config.yaml
model: "self-supervised image encoder"
dataset: "capsule endoscopy frames (Kvasir-Capsule)"
train_examples: 42238
image_size: 32
crop_scale_min: 0.4
horizontal_flip: true
translate: 0.06
color_jitter: 0.4
method: "byol"
arch: "gmlp"
norm: "rmsnorm"
mlp_ratio: 4
patch_size: [4, 4]
conv_stem: true
layers: 6
width: 160
projector_hidden: 512
projector_out: 256
projector_hidden_layers: 2
target_momentum: 0.996
residual_init: "none"
optimizer: "muon"
muon_scale: "original"
lr: 0.024
momentum: 0.95
nesterov: true
orthogonalizer: "newton_schulz_5"
adamw_lr_other_params: 0.0011
grad_clip: 1.0
l1_shrink: 0.01
ema_decay: 0.995
steps: 7500
batch_size: 256
epochs: 45.5
lr_schedule: "step"
warmup_steps: 220
weight_decay: 0.006
adamw_weight_decay_other_params: 0
Rows from block 2, named by matrix and row number. Rows with one number belong to one neuron. Each number is 128 + 24 x the weight over its row's rms, rounded and kept within 0 to 255. All counts start at 0. Numbers have three digits each. After the name is the row's rms in percent of the matrix's.
# u: gMLP up (value half) (model.blocks.2.mixer.u.weight, 320x160), inputs 0-79
# v: gMLP up (gate half) (model.blocks.2.mixer.v.weight, 320x160), inputs 0-79
# out: gMLP down (model.blocks.2.mixer.out.weight, 160x320, transposed), outputs 0-79
u.136 127:134177163135128128127171125130117134112062133122129126127143214124115141127128078146164152130104164127132130127112130127162131102110130130129131130125137133107135099132081109125168128121128144122110130077132056151131188075154126128126108128
v.136 120:094131131115127084130126110124124127066128130109105103134084157091131133124127104129121117100128113124112124133134127127090120131113121119128104129203111092125124238128128100122128146118126133134090109164123119129143150099135137142126130101
out.136 121:116127128142146090121106136129124114125131128164129122151115106206164099127204144140128130128128111152103127126130102123127083129085126107129138128119179127130130129128131127128106129192103128128089127139130229075141124125129136101136128137
u.138 125:151124117124128103133113173121136120125126165128130128102106124102126127124111090108149128142140123053126128125132099139129123128138087159083141174091135119090131120127128162119095165142130119111070101135126128125120134087130155129100093125
v.138 131:105127128136191147061155181136134139146129102141143136116089151122173143186126167129136127125151134102135102127136128225134119185082120158118124128127115136129115128086105129131081131131088100127132126120171089122129118141115151179145127149
out.138 126:058168128130104114131136130129125128109120126110115041128159165165124130134142124119127136118128131138164112127102123118145147134123140148132129084130139128119136117110107103105141129114131145071135134128125154102121109119102113122123209130
u.143 126:124139113121097115117148128151073134057117131051124156121127128116140112121131129118136126159122138147135145130084044148107090170103140077126127099141121127185168154131129129108127130189128107093131128136139110183106128119125093130125132113
v.143 123:161124120118137143090096125117162138086130112131128122134128135158127127157124115145126152100127128127141159096148153145161135114128062176137093118095099153128151127155096192155148123105110154129127124124128086128062139125079123124112131129
out.143 120:136100092133106220115128128123124128101086117101130119128130114190129130159119139129108168129130125131128161128123129114132126128150134138122186135121159127150150128107123122124138129132138177144128111138145128124161109139127122170103128104
u.146 150:133128169119056137145154109123181135135128141108126112140127136118125133114128143119128129132135119131111102122194041106134105126130125076108125097128065128138127093130120141120102110128129130059135137119129128138125154141144116108092124128
v.146 130:132132128117092108108194123205126128119130148019144076149141085133125092137165132133129137137130134125169105109184128148125198102128178133108129119145108128119111123127106159127134120141102132127149118141144128129142130089121133128124124077
out.146 131:095128121127159138133125141143128057128145107104094218140132128131165117124120147133128118158136115105152129153127128162147128121148055110135122135108126099074112142122126178123129152130127117124150109143128116147132123130079111130131134118
u.147 109:152104129079134130105128129085195151124126141096132090134121098126109128136111160113158088176127102095126145103135096077102116121125140096153092143123096129131129176121129147143101110091126178096072129118122128131157067131124098088108117115
v.147 120:130135110101103128131132127129113112119147134041163075135141131116123071112087128136121128128130128134133068138094143101116114112132119108118119130138162124130173122111132138160133135133136128139147096093129131098149064098135141146129150116
out.147 118:134117122128135119128129135169154134132099083156134131101176128126129129126128152101126108130119128128129118112144149123125163120168070123104136091148125124091129128096119166113126174131164127137133097126167133112121129146139133137125132166
u.149 112:127157112132135126117123162103151137122144131128165131134152114129110141128127126096132128126127164163143109165151121134137118151126134093146145129143228129093130105098089091132139103146125137122156098126207128117081132123163107138129135122
v.149 118:104129125127101128134141079131086160126128116149152138104131106126106130125137148071138110128123103125127145125134146148108143135147130067128163149143149155127129117086102091113149083131128128152240129128101089081141152122130119133131135144
out.149 150:096080069159169126128186148116093165115078134192111093126124137131129111127122149123103125126130128105128159137134058128126129092130107133081129115131152119128115126126124127154131128127138131126128145126128149172129123124123128077134115146
u.150 112:170128129210146129128101121120116131114115128179122113119124125133128121179147128093110129147125163126105108128123110191141116181125112141129128130134114112128065202167128140130143133149110158125126122125104148125162116185171136127140139129
v.150 107:107130129130126146132131153122118129113128151115156194155128127106143091109084128168123123116137129163144101125091096111120103111126119128127130068150142126126107132158126129133118120103163140108213138132088128125127128128125142143128154100
out.150 095:060153126134127130124133128149149129129129133138115145127142118149102128114129123133135113119127114128129129130077126099165125131141097128135057132128126129157124128110128131128131114128123129156185157122131124129138126127128128136150116128
u.151 133:165128125125129123128162128116110129121115127118149072110086136141130113125128154120140154129120127128171194129177134140129142144128129099120129117157140091167144128111112104132128079120121141111070107105117173132130112119123129128130151129
v.151 128:104148125103130126126128207119176139076120148100128122118125128149146161137121132129123150169119136153109107096115128162173143067091167067105130130129118123155053175128122175075130128174128055144108131127131133142146112128104138137132126113
out.151 131:129127108095102104165128116131170125135157145111131171172175124140126122168067108159125129128129123129164128089100087126126128063128131157127171128125104117132151131128126113156127129200127131150125139079150128128157128128124087067129157112
u.152 148:116128121110120129128136126150111127116135102119149194074122130122128141157127126128081125113133111103146115126131107139127108098128068136128177128139140134108107128093075129107137128142105128170126124128123065137128128108081134177156126117
v.152 135:129093132099126112118115130117089108123103174133129121129140132128147097129127086092126113129121156138121166099127129102107103119114156128166120121143125129145134128131110214120177122125131132182118122128137206106162172141102124094066127121
out.152 124:131131082027112128129128112110130128154128128136126111127130098136127008118129122185136180103128129104127194116133154117132130129126132140122141147092132140128117112132108098115116130128129127150138122181168135120138123117127134135139128166
u.153 153:119135132120141124129062128127096131124079144128128121158164101115115128127134119128128140116123137116114137119128146131135118141122129134073129138130126094123144125109128185196134125143090125128129096128118133149085224076140130118140125121
v.153 146:128138145161129114128126110131154155126130112136138115153128135094101134076134121122162128126070143103082123121090101181152116123141103120144128134126116099155210109116115128183134111126129152107127139126111127122108161118143125112123117154
out.153 137:116116135113128115127134096140138128108122092136213104103139127121131132163112146136143129119138142132071127103124135103130128090166177127127132149124123129123135096122110142131121126140131147087128121120112133123122125100121116125129124127
u.154 131:125163113141128159151083129158140133196125100098126136112172118146129104157114126096126145128114149158128142119122137156129113134158124129073114162125129128128131166141131121178129131142143127137090145160112095134136123136086107134176121219
v.154 131:087126147094127128169102141124121128128075141127127127134117131181079128073150140123117143106066132126139162123059128129136133119154138130160141154127135131064132116137083105151109101058105118127122134126171129111160166089156093117126119156
out.154 122:128125101118138123129132128112152160128132120128127142170127075128104125127167131145131126135110134070091153128129155116096146101125129102128123126103128137127122128182042132128099146129128124129126128134128095120097126148151131128128134138
u.213 140:184147104092157158128124128107153142128147120129112127131199112122137126127128165130140170112086109149169129133127141127122106102124126107121142129099131099131158136112128131157123130117173131130023112184125092149144124134134131200105139135
v.213 130:096118126170127073128136113130168114127234113207128122130128133128121110127065083162150131121136102134126152126104155129130147130140132088111124164150111122123123126154092113123130143108131129124141128128120092152132117146103150085138131130
out.213 132:112157095128127149143160130126128081129127128129137118131121129121130131123126130102179128111137162117120135106126130104170108128124125133159128114138097137128037128129180155123131126128132107142120139129129130151125154123168135171123134096
u.215 118:124117143157148128142120131129158141128135155159195158127127095120129149112151131091122178122130100120110133216104142131135142153134132131145169171131107120128161121144099125135104149171119128087134146123157179125144142165100115129136162129
v.215 128:115149186094128095094124150138126161127113158127148126127056134117126145137140128120134129148138141074122095118126154060124161124112136125128124126138103132131099127128117104107140139133150129160141151129142104108170124143144140081138117166
out.215 127:131144132128132138108128107125130240126132100075108127116154128135114141134124128056138131133114177128128152123165097170123131135130128079128089126102123127137127139123176129105081128174152129128097127126120129153137106147128145138135128138
u.217 142:144107097149113121120190063139120116205119115114153128141133129131080128113149195092154180068128126116176133123128143133118127161136117117155110113123128124149201155093098121152124126123158128124180128142158126131130108157118131130166178158
v.217 131:111115132144142083127115150177145146128095127158130128128100145122130071132111135113141122170112165136135135128117120147093129132129079092074133132115126119155128120207126131147083175112122129115179121163152111128125151100148128066071139144
out.217 130:153116128121129134165120132132126119139159131130130179128157168136218186125135108122128129128132127147167129098102144073125128056143199119158130128189110120068060129127136128132128129128116125185140089154121163116127102131119107136135124125
u.218 125:098100153156115130143148122129218131126085131189139155119112101120127120118098139178127114098172117070128117128128099120123162124146107194083156132131153120122125134149143155129128129155116144116146140142128147098141131118165121129118130137
v.218 138:145129086143128159129139112103131137126107126096113105125123156087131119151116220107160165139134129086142135120118142107147121108129093152123140150102122147122121172126098126106104149136128130126116134150128132128098122150125121130151091122
out.218 134:121127134120118118137137079155128128092128126127155127134128119138096072086148096133104153084183097136155134127132128139113137133127102123092130162131113116156186153134189133153123127117125085112128124105124134128126127130030089124175128130
u.220 157:127126191116145128130099114126118148117119129147046146165128101129130123136103129111156138139112141124132155145138109084129120111083109124131113105129102146134133140119133150135162149120141127111184184133112131128142163128034127111143136123
v.220 164:119133130113128127150136139121111128105120047154066085132111131117175160131128125132127139119107099174134136117076137131148126131128137131189111127151166136146142127197151132180107149110123112137114139121127208123126182125090137120126112129
out.220 148:148130128129126119123132113139143150126117117142128050113144192109129128128119102143128126113118133116128093128132128127124131141083115128140115097159133127128159118201170191135123134128082084128129135126090127128128149081111183120148140125
u.221 042:128128128124128128121128128161128052128128125098128128128156090121128128119128128128128128128107128128128128134244105128140165128113082128128255128128128135127172128128128147128128067128128128128128128128128128152128128128128128128110143128
v.221 027:128128128128128128128000128128128128128128128128128128128128128128128128128128128128128160128128128128128128128128128128128128128128128128128128128186128128128128119128128128128128128128128128128128135128128209128128128008128128128128128128
out.221 024:128128094128128128128128128128128128128128128128128128128128128128128128128128128128128128128128128128128128111128128128128077128128128128128128128128128128128128128128128128128128128128128128128128128128128128128128128128128128128128128128
u.222 107:190107131181132101140146129127126182120095107136142113128149140163145152129067127116160154120126153134178159118133117124168139137108143132129129146151130120131146106106103127117130190123158133132095101148144130151134129125124128128097152119
v.222 127:070137102126113119096135114061126132113142116129122127083160099125112128114120123129115130127167102093128165122137156110145140146131160095181062172122133130128131144154130121128122133128112130182128130111128157094120102120138126095137136127
out.222 140:131177066137142124092133098134112112112115131130136124124118130082111128122134084141130128160128156133124130128125131091129196128108118060118106128130129126128100071131128134128133128128135115122129134128128128152126131136128194144112125140
u.227 144:164186139128136130174130128159125132121147075134115152128103128136135128106113201145103157172128127128140143213127141166123104171137135127124103131147128137109129185158177107132125131128131127117111147149141124121121135074128130138139108158
v.227 145:131128139168154107123143133163091133130177127124128117055102162101121114128129127170114110132130097107146124070126136170094150127132136098115132120161131161131127159187117134119124119131146120118125183150137105104114143125131149137137115169
out.227 132:130119099133116146119125131120139141128071132129128174118212117128138144137130189024183118141113194129149121112127143137111125158121124133128155129136129105089129106112065078122105149170132125128122117129124165118128073142119091139136141129
u.228 151:127122134106197121128132128128137122118159126149139182128109126126123193128123128158148051127128133126133124108100100129134106167142154091128105195150152155145155144096111128148105134126134163121128130128106163150143108066148073129136127121
v.228 123:130095148128126164072170095081130144129132110130172117126129137127104160129121062144140159132142156166128146125093118134090138158129150133169114130129127153125170122171129140221151142136128149112124126100124130077138137135095104099093128127
out.228 138:132137125148136128130064122097130115126131129128088152179127091084129124137163122152112128151137125124119126092147095119116139159128129104128102131049176131143169123182130138128091111133128117059098125104133131087122126125095136121126159085
u.230 131:126125130106161142172152129149118127085142125154095174133121118101132064153146137119114115130140089105182128151103132152110138138141145150090119119155159114131127180160125128126161158130089129134157128143163183099104123127125109142149136136
v.230 143:124121100119123162182112129127111129106126142110181108131124128148088118073129121123090136129124144114103129136128059165132109083136083055133129134131158115132162110128147116109138094078111128109139129132121155149135140044133125120130121126
out.230 132:149117166128113119126129105123128129119140115127119149181118122128109194128167122128131033095111127132139136127136128107115131129139102160119141146167127149127154120162075125134073123131125135128127127150128141140111128138169162109103129157
u.231 128:129130124128133129112145126170127152130115100117125123133123106177128117069132139102128088163128155174103202143144136127137123068165143136187139099123114117119132128129127130128141128116167129101115112139116129152125122136120163091140107164
v.231 146:168137148159123145136161139129130161151129122127146128120131134131121133219145110126131165128151095115131131138111133097127118117095124125087186113089122188102129120169128115129127131143128120180123129129126099131094159143128169172107132132
out.231 125:123128126108175128085111136072127130149139151085095103130169111125134223125075130153131095155129135104128184098142139154122147110128162123138122128138151126185116140127156136141133104137141148129113128124118143127143063128133107129121128127
u.233 109:115161132100144129130125101137148124124126126131134127118195101128127113109132101156129174208096127184135125146140130144129158135095123168131126159099160134108140071128100144188124128097133142154126125129136134107126102152128128061121139123
v.233 131:129128143123108131159122137053143131137142129132115143149143122127087107112138109103109162131125146181176144138138121173136089132094095158138142157099152143128134095069103160138132117124132125135125142116132129130119111127110108066132129124
out.233 140:134120145132135150145159127175123140082128105126128124119143128156092076137171124101135093125145119069133148094127128131128128131128126142163122138134127178132155128117129144128117115126121123111127140128093129124122125023128126114146128128
u.234 119:112129129128134137128128130070121132114127133101160143124141115111128110116136136157127116132175135097127081133091132128108127126170070130076159173117087128158160131129115132132155132128156129126123144094123092095128152149169117151124130141
v.234 132:124121129105121118124135154129121130130087158114128195126123105144128114129115128133143099120122127045137125128129090158126091140135099128076112133115125159133130124139165181113093124096128135121122048127143130153118128130151107128096111184
out.234 126:130127167108130150109155170128124127169145147121134122139183128209124129129112133136133154106128174142136159126124119174182091153165119123108116112138181126144130124128114084123152127128126130131085144088107116146101154121128138106144141120
u.235 122:188192094078128135177174135128137142135097080143144133134164120116149101143100150167116100130133131136128157114108202128151124103084119123170127138132127129127125126105131128188112133173129137118112133133140130112119118105168126066119144150
v.235 139:139055128104132171128129129116112133126169159176142162107125128151131128166131102141115135085128119095138127123124112128134118126187145070137128128129122111155141125112083128096101131147113111138158123143115130112109094090122078157122122127
out.235 125:127187136128139130131143171109130096119129162103128093149164134136137124104128120095151161164131165137096129129124118127128125127126128133128129137142125142126149053128151170141114131131105127080132152128130104161126126135102104116107128117
u.238 150:128135104131128140135096131053100129128119101140131110119189121133131114128114128176102126124130126126125132158144128128043185126127069132139128132118118152131128128115113153106127158124128127121194119125134088129107158142096128132086113108
v.238 147:127118167147153128127122128118111126131121104128132126127128100125128128084136112120129144114108123132139123073128120123135126158160130129126141140118100063177127114255126122136130116123134131129127145107128155060016126128145130115137128125
out.238 111:149126121099098139133134126129131151138120211128128124128092147131123133109013112126138120125100132128134128154118128125161150170129110135133128137125139138114134131119125145173063194129172133128133130128127083125129143125116130170128123130
u.240 155:118132136177129154130127111158151147082128130136101125145144123108133124128160148142129126145134128109110076177109133129127129128172118164099139127119124122128155071143128120152123138122125123133135126137127208115128127124138128130127142113
v.240 151:102129117148128130133076128172109157162151140126135131092170134125163178135173109131159127095132130121124134133146186128066129085114128106146123127097139133094148131162140126132164135141168127148126128080124130126127085128130132128128125120
out.240 147:156126144165128137139100143128127180123121128129107128128124128129170130137121153129125132127123128114128092134067131126115128142068149119130121144126135132168138129243124135136135158082127080125122144124139095144097068113128089138126129142
u.242 140:201144129136132131131127102153128158107131135128146133128126120184147149128121138113133133128138135109182128129125128091180126142104138124085099147154092125062131126134046165128149165125124123144125131128160128111128101133124131135070128128
v.242 117:132129093095109118104128170104133138129131140125149126121146118093127107187119130122128128053118159171129131104143080136128125124129135114162119075138148159130126125120129151133133105142160128118152121132164119129128134126109117121150128114
out.242 136:096123158128127127094122132112122127136108127150131118165115128128120128127128060130120119121073126129107126123128132089132070155119124118158127128108117127124121101127129051144131174128098094127143127128150139089084098234184150134129141095
u.243 153:129141113099151149121069225108104127130134129099128123129129155122152084190106202061129128127128138139181143126127103099161130129138141137136195127157168127127128139126095137094126132124086134122167176137144144145105131059086129147124138128
v.243 150:086127097124146121111097088169132102129177118116126130128171132141101132077135098128128169179126095152126112128139120167133128126139132131119128147158126129065113154117128133106120128154130079118082126136134146127105121183121173083081126125
out.243 168:137109140135116163111146139129131132122120129119162130132128074127099127129103149139121180132125168133128126148126130138145149128126128129086146116128122128174130127171131043085182029129142125182126124128148065178152148124129126158160127066
u.245 120:138129123144137130069134125129111129144114128128162132128146120166123114102130128142068131131134133148129137126132140124108125124173112046166085161127127135127127143123119167121112124128091122128127126124141125148076111126171127128123132121
v.245 112:202129127109129168138132134129124125177124134132120110124059128132087157136073122128118128160130128153154093124149114127096151184188110104148125122140177127113111128101104117125066123124131139149085129156136085158130119130128120118129142070
out.245 131:143139114119107130134100120134091126113127168169128117111106122108131185144145118143119171108128052130049124128114120176192107134127106130126128127113093086131130127127072149128125133120124128100146126120133129119144143128127162126127097128
u.250 125:111122128149115129128122124172112135123154127147127124131147130106134130130150129132170115110110143128168110171163133113128115105117114125095169162120128106210116114134169131114101128125139130141094117085183096141100140090170135127118117111
v.250 125:112129169111129150120158092070116121139133148210094105147134135128123128074105141147140132139128158133129185152151121113103113131104125128128099128133137126149169127129156132168111115152128131104064125134126128098163123136138101140160085163
out.250 110:135152099170152116123128121119131229130126081121108114108126130131131112126132136126126155153110148112122129127135128133085134112133095119111128127116131137093144150184126131128157137150127120157115131180127075124068116148119123142196155150
u.252 124:100127129157165117138138133134141127114086123129122223152137137129125126132124169128122137162116133066147123121162160099131093149120139130127105159125104128061139161139131160140131129127140135123123198149143162084122142185125157133111146129
v.252 126:135151131122129196144098158089140138128154123124133105088150118080127115209124141123132145158131158121127127146110141135127126125130057100130141128124131134194175140093128121132110131128140128101120095154128129137134099109129123100138150131
out.252 141:129125137120131098150128147172128129075159112119122123205079142125126131117107135128112143128202112131099152170109129146129096119131122131097163126108132129124096128123128108123135139128127123121167105114132128124128124110077125175136122089
u.254 139:126077141136135115165066128106149112112128118161124126167138117129126128153093127172145101173154125155131141120118072130155131107194124124146118132135128119145079143054120119100128096133123128116145149071131141136127091114096126090119130101
v.254 136:223126133129130130084116107128139177118126179122120087136124123096129171127057167154126150103127116129126127133120127115136174119127127135127134128116128132127125155120139157112108063126128123130156194128111123135123130128118135131128143141
out.254 115:128193119128128131130125127103087100124128052162075133145129126104127126128150158127128201101129143170129122121076169128085128141107120117040097108109139127131128134166130136148100124060083100144175056126123149128143140131109148127118128128
u.255 134:122136122142136143123135108095102136128078135136114147128134139098122124111108115128132121158121126064104134100133128160176129129124084118098125128107089157142134134095092124129125128181102117124130103140168122129120110135127170125125108149
v.255 140:199133141131166183148084140126161131125142126098128114115116158092131137079151126121129134121138137156135120105133128120133118129169117090133097135141164133133138090123165125148128076161120132128135130075127124109169124139128103171105133125
out.255 132:107128130131200115137114144155164128120126129129129134129151122148127102100128128135131114140123132133198100125132137056120133131076126128131141193125108128105128098131107103128127130142146127125137180129126134131135154121128123121125124137
u.266 121:107131108133128132104148136115132126114110176165061128117131128141153089136126134133161108116120118108162127158122130152143128115129129127154125126123128129128140114123150132149111151169182165155133128125133128118112129119166128134147127145
v.266 128:071151099130185138119095116110133120111124156144108125108133126131096139128121150103128116149124126118136141115131136127140126128100120126135052128125116118131132124128087126148107152137178180109141120117141113128154118169134138107140114129
out.266 160:127109148102134142128076074126119193146106124129157107146080131129184024199179123137128132125128129112130142112118147063173120133131096159115127164102126109131127129127139130128128152101144128125128134152105130129123163133135139127123123090
u.268 144:095124128128130063130126101138141121155110160128133115127122136115094100111129111134083143145133085175129131127116083086175124134104120138122129128154095133098135101120076182172148108080128147133124082186132159105127125096128131124112129117
v.268 146:122126134130111125128088129131129129101137100129128183149109132115121130135169073120127126137063135138102095118156126155128134131094132131096153117125129181119141130197128160123136160128128138126134064126085126110118173157119128074106129157
out.268 148:128128137101141116116132130149135125128125133128131073128122021133124124101099102146127125128125140116077105129113107113142135123108142100128128113155127105108128134255129155128128124132131136123120126123070082135128128134163107128128125139
u.269 148:127131124108146110133131125148141083114109087117124089096164056132133086104137126138172168148129126128118138106174107184102175098094108126129129166149119129113133095120135137127131151131120129151125117113061129141091060127093092128118143095
v.269 134:108126135118171107107157127080105150145088109126144128141124118103127124119116127129084101111128135130151122134120176096124096126119126163164062125120108130125131128186112150159092136121118102171141124142121090080134147168121128149037128137
out.269 144:104110122131139123200126128133130092117132133139129132126135084126128130127136125128136119138135131128100128159127127142149094134132127131137138165128145111132129029154142110128122104112128110162147129120148176130160143173128100104113154118
u.272 129:125115098119110109130107141138139114119128112077148128163186141140120127109138122073084118087096129139135132141125119072127139081127177133125087157132129107120128148113111135139142155152117148126127129126093120082111121118128127105080128124
v.272 113:131069176128225125129144129142071147129090133126120131135124118114152101129117121124113133130154122119133137165150128126127187141122124140175135128077123133149077128135120130094151115125112097151157131145152120132178103106116129121129115124
out.272 137:154128120101084126137227130119100105141133126121131132125124131175137128128144128103105197136123127143128126137143143128072127115072161125114099119092128129147151130126126168109147149116199129129089126114140076099136129133128152153130144123
u.273 122:089130111152079163121125154069151138150092171118129117123128141102135125116127120116131142091130134126133135129153180128166172110128092128091090169129131134146148124172131104136128118124203170114139149111140116157124121143140129127128113121
v.273 121:116110128208129122126084108095148133150125141161106128105130149168119149143140135117130127107140128160100102102156140181127136052122100092124096147172118134150170125138126118102146174128128162130126115081147110136132131128187161123133119128
out.273 123:139172125103130146136128105122128128091128110121128131063111177099127129137147128141110093124103130131153078129141127154130128125128109088121114128123129128119128128103128094128149141127102124130139131154146000112126123151122109123130123127
u.276 148:127120122154140126120101104127127118122069125134161199084125106133129162128133084123131117111127116118129139135148088146152125135130128115130113127109120127130148126161144121121070195132145135109104170109129148150123153109126121123184151121
v.276 148:123169119130115147167129096131128126132150203133193128093120133135058134127125106165158124130155126155110149128141113115128109142160117084119109099130117089082123124152133141133169112122142147131122150060121124151128145132101170164133118130
out.276 134:117143065127127126128139132129130129128136144128149134132128016146128130117143215147123133126140121125166116129129158128118079113115108065090128128125129119137137128136035128116128128131129165090099089113126144153124092173148120171127138131
u.277 139:160135142130111110128127129149116127158128126116118121144196125135137102174174128155099128130126127154116135135127127163086126131124143136102128148139137124141217091135091145132160126159150127109124126089125131127127123124130026128149140121
v.277 120:145138117139136115107112113123137117104127106130120119144113142088119169099108104094134094119166141068134130118134121114124172147122204114122074160107138128133128141143134125127142128096128157159135121127187044143123114098118133107163131115
out.277 136:099165127129111135155124146092136125128147130156128158128127128124131127109132135122162140128129129093128129129122172106128126138127008061134184158218108128133128138133157128125140125128120127117077136129075139090149086131129112147153148134
u.278 129:128124158085097157128186118102127141119161070115129141083124126139183128131117130161197120147162078124079128144135143115127125131177131146148128121144082177165108153129126128131128127120116117163104110135137125113121073132112128158126115128
v.278 096:123128109170056137131115128133139123143133174147138153176113141110122152148114095141128124130159149153148152117120126086105137179117128126121128017123130110118130084132129159129090129107125128103128115108146138156133134128134064139133107136
out.278 091:134124130128134112124106128128128172128130132142112127131128131132144098128128128125066152115127149125155140127135127147129109139106122092129128178153129131129136145118129128112145133086124110128128229112168144195133127128153153114104133107
u.280 138:107132136128147129125130073132121129086128162130057110143137095130157146089109132115120090167132128140156127121120100103110171116127121147156106128143156127129143093143122159173131130145197116131131127131120145105167166120118182129113112108
v.280 130:132078123075131113130120144137115126175150130124153131128128130152145120167112132142112162115185147142146151123123121120112139140143130124136121128148130139146133118093136119123122126155112106174194124115104128043118119128079128129117189126
out.280 140:130149128104142155126138135125180127129127134144149120099133131106126125131135084092128111125046129119157128032130103130128131127100154117128123103128128124124105148152105153114128146108104130128097137128128134139134085128122130114117128135
u.284 118:144087121129132125129134128129067091100163136126119149144140103138098046177136121147094135128134144161082064077130127128132136109128182148156134116120113134125128125163131110121154128136152135058133080124113171108129128147140111142143129114
v.284 114:142167173128148156117181128136101126125137128115128125133127130130226045113148164128123221137114128138178145135199130119116132126127133128143136082123104142126128097133131108103097126124135130104145078141088125128128176119118092143124150132
out.284 098:162158143110055129080143115119130128138128128075126118127126144138118080125125132145128131128130125123127140130144045136128151164125136133106051127134128118125140108084126136180122129128076075119131104110115107132128127135121127116158124134
u.285 120:140108119128111128121122134107092128128128171106129128130136137151121104121126067163134125127099132120115179125125144124072167103128127119130145133120131128111140130162100129079126128121119140116112124099138139125130082109157183088096131125
v.285 134:128139121124116117048116136101124078110113132122142133143122132127135104116192104123115101127128130102142150129129133098088122121120126102150141095135111130129099135133130145099103110124180131116132076122123128124120139123131155092101098132
out.285 151:126128115163124123129125127153128122132114126128174117128126129145159136227141124131143108128141123118112099125148093111131146111134071128131113134132080078138127119133129137076135108128096128119132129118127125127152116147129106102146064141
u.290 129:119174130152115128128133099117126156133134115126128134075129140125096146113162128140128126146137112119127114136112130126142142151175158120138128128128127104134159136157126144142122114116132104070104155116185107133097079135114141143136133129
v.290 119:132116143129146129108105129145129139186124151092128125150124130116124127154102130130111133128187173127100128100126116144125129093122101097144131073091105119156130071123052110128147118187126124156123132165089124138127131120142128109101145202
out.290 106:128129127132128133139124134127118097125128074129139122127134125152131136134133129182093128128130129128128104152125136128124127128179111128069129055121089119129128135129128120118190110087129130123123130118128127128146130135132129144130129163
u.292 149:113099059064128187084130131091122135174140088105119117136181127136132128143092122123144160107141119197137154149117113097118095126098132103134127127119187162170149145098128128144138123126121129139128135129086138099128136110045138108111181116
v.292 171:094129135127129165118127116128163181117136238054188120121138128126129134131128131112156128124148073128132137134122129138078127128146106145134128110130139112127127121115105143157132122130137182127109098153112114133126136128101130171131113133
out.292 138:128130103133150122139128145129130127114069027128127113131162125124130135123128150116127125128163127128129137088143127128128132127145111166141080111125004128134130151127122112187129145135120132146141128092138175145114141122133125105107125118
u.293 117:120141133172138127144132110126160114103062132103128137119116139105129148156099099165113137112122164091125128118128105075108137169105121127099165129120128118120166113131134119187129128106086170137144137118101128120143140134095124142122125131
v.293 127:130186129131180129149115127127097180121101121127169122127140088139122124118146150130133114133121117099115125180125150108143129104096102124091127135096140119143140090127119098054123146129135095119135129173153128164107138147134128129158121142
out.293 107:116127146102151124129147139155127211103128172117163152128148127143137130111124127117121124110107163244125117127140112129130098169165129155136074137069152087113171159074126114132130134118128139124129125128128151161130125086107124131110116112
u.294 159:104148120132127126183116147138105162135128088128065168125075132111134099109088128125116098153129137121134125124082135128071130113069111153120133128135128163136123126148131102149203129135094125108174117125115122135148156156128133140136131129
v.294 106:127127127062145116129096128125169167167092127130132125104076127174129137133127135128141193106081112128125130170143136152130090107136118112117132129130128155156137147103104137134128090139128071124118131119126122129108167148214132141117081103
out.294 121:128129190128130126087134118127128129088100114110099127132128045128151128127124128171129117129013125128119140076129136118128129122148131114138127128189143120123128136190128134130128127091108127128133142120104130110106087157120127139127142133
u.295 130:095060143157153132120139129167127117111126128131093130115119113122127122103126101158128132116133122144132130164175160131129136151132130095121162129129142162154149099126072104131094137058130151125113124151119147169096134152163114134172127111
v.295 127:141158112128092135081107143088165132118120128134101139119178126099113122130130135118143128085150152129109092127130122077128100149150114135097128160127096124128145139168116141142087163096147114128142095114136137110209152128145097138043127126
out.295 145:080123104132153070126088120157128125149128126123128079126131132118130112031155132184099143154127129127127133125121130130129133173121128085146089115130158128106128144127134138129172116124133196159127168143198125143128095143121136156129126128
u.297 128:171154147128128138146120146179142163114153180087138128129162109197129157116133094116097139130104110109114139114100128125145116108116118094148163116116119128141144139082123122141160161175094076132120116128159137114123071129158127130148121110
v.297 133:128164114163129097148142104079139129126147084154144128126166174110125122130137226129134115132128119142133139163105128078135046107136119140086134150124146185131133161125088154141101134152144165126102164132130103109149117132159112089123179124
out.297 141:131124107126129121071087129128126126122126128092078149123102129109128101131163083140136131112118167145128139130110123132128179118119116127126157133144130116128122129180151126129069092128127135129133114128145128133098201120061147151117124102
u.298 110:122133105093174125108127141152127121124090164111119128132155128130120128128118132125097159127138137128133137087161132126122167129129142112180112089152106128126127100126103127161134127149048098120099128092124125109098149107167130091104111140
v.298 128:116072167096103094162172128165129100101113152132141131096120064136129092100115128124112126118111186112128143096140126097175171132127133130132128181122117127128137122167143123125140225154122098159112114121154095118125124128111111096085135126
out.298 109:123096141120133126116060104064128165117127132121129128076108128110172076110117158131131128112151127128128133150128104131128088145159104083103127127132128132145124126104168112136149109133102127126131132105141125051131056115141114117183131127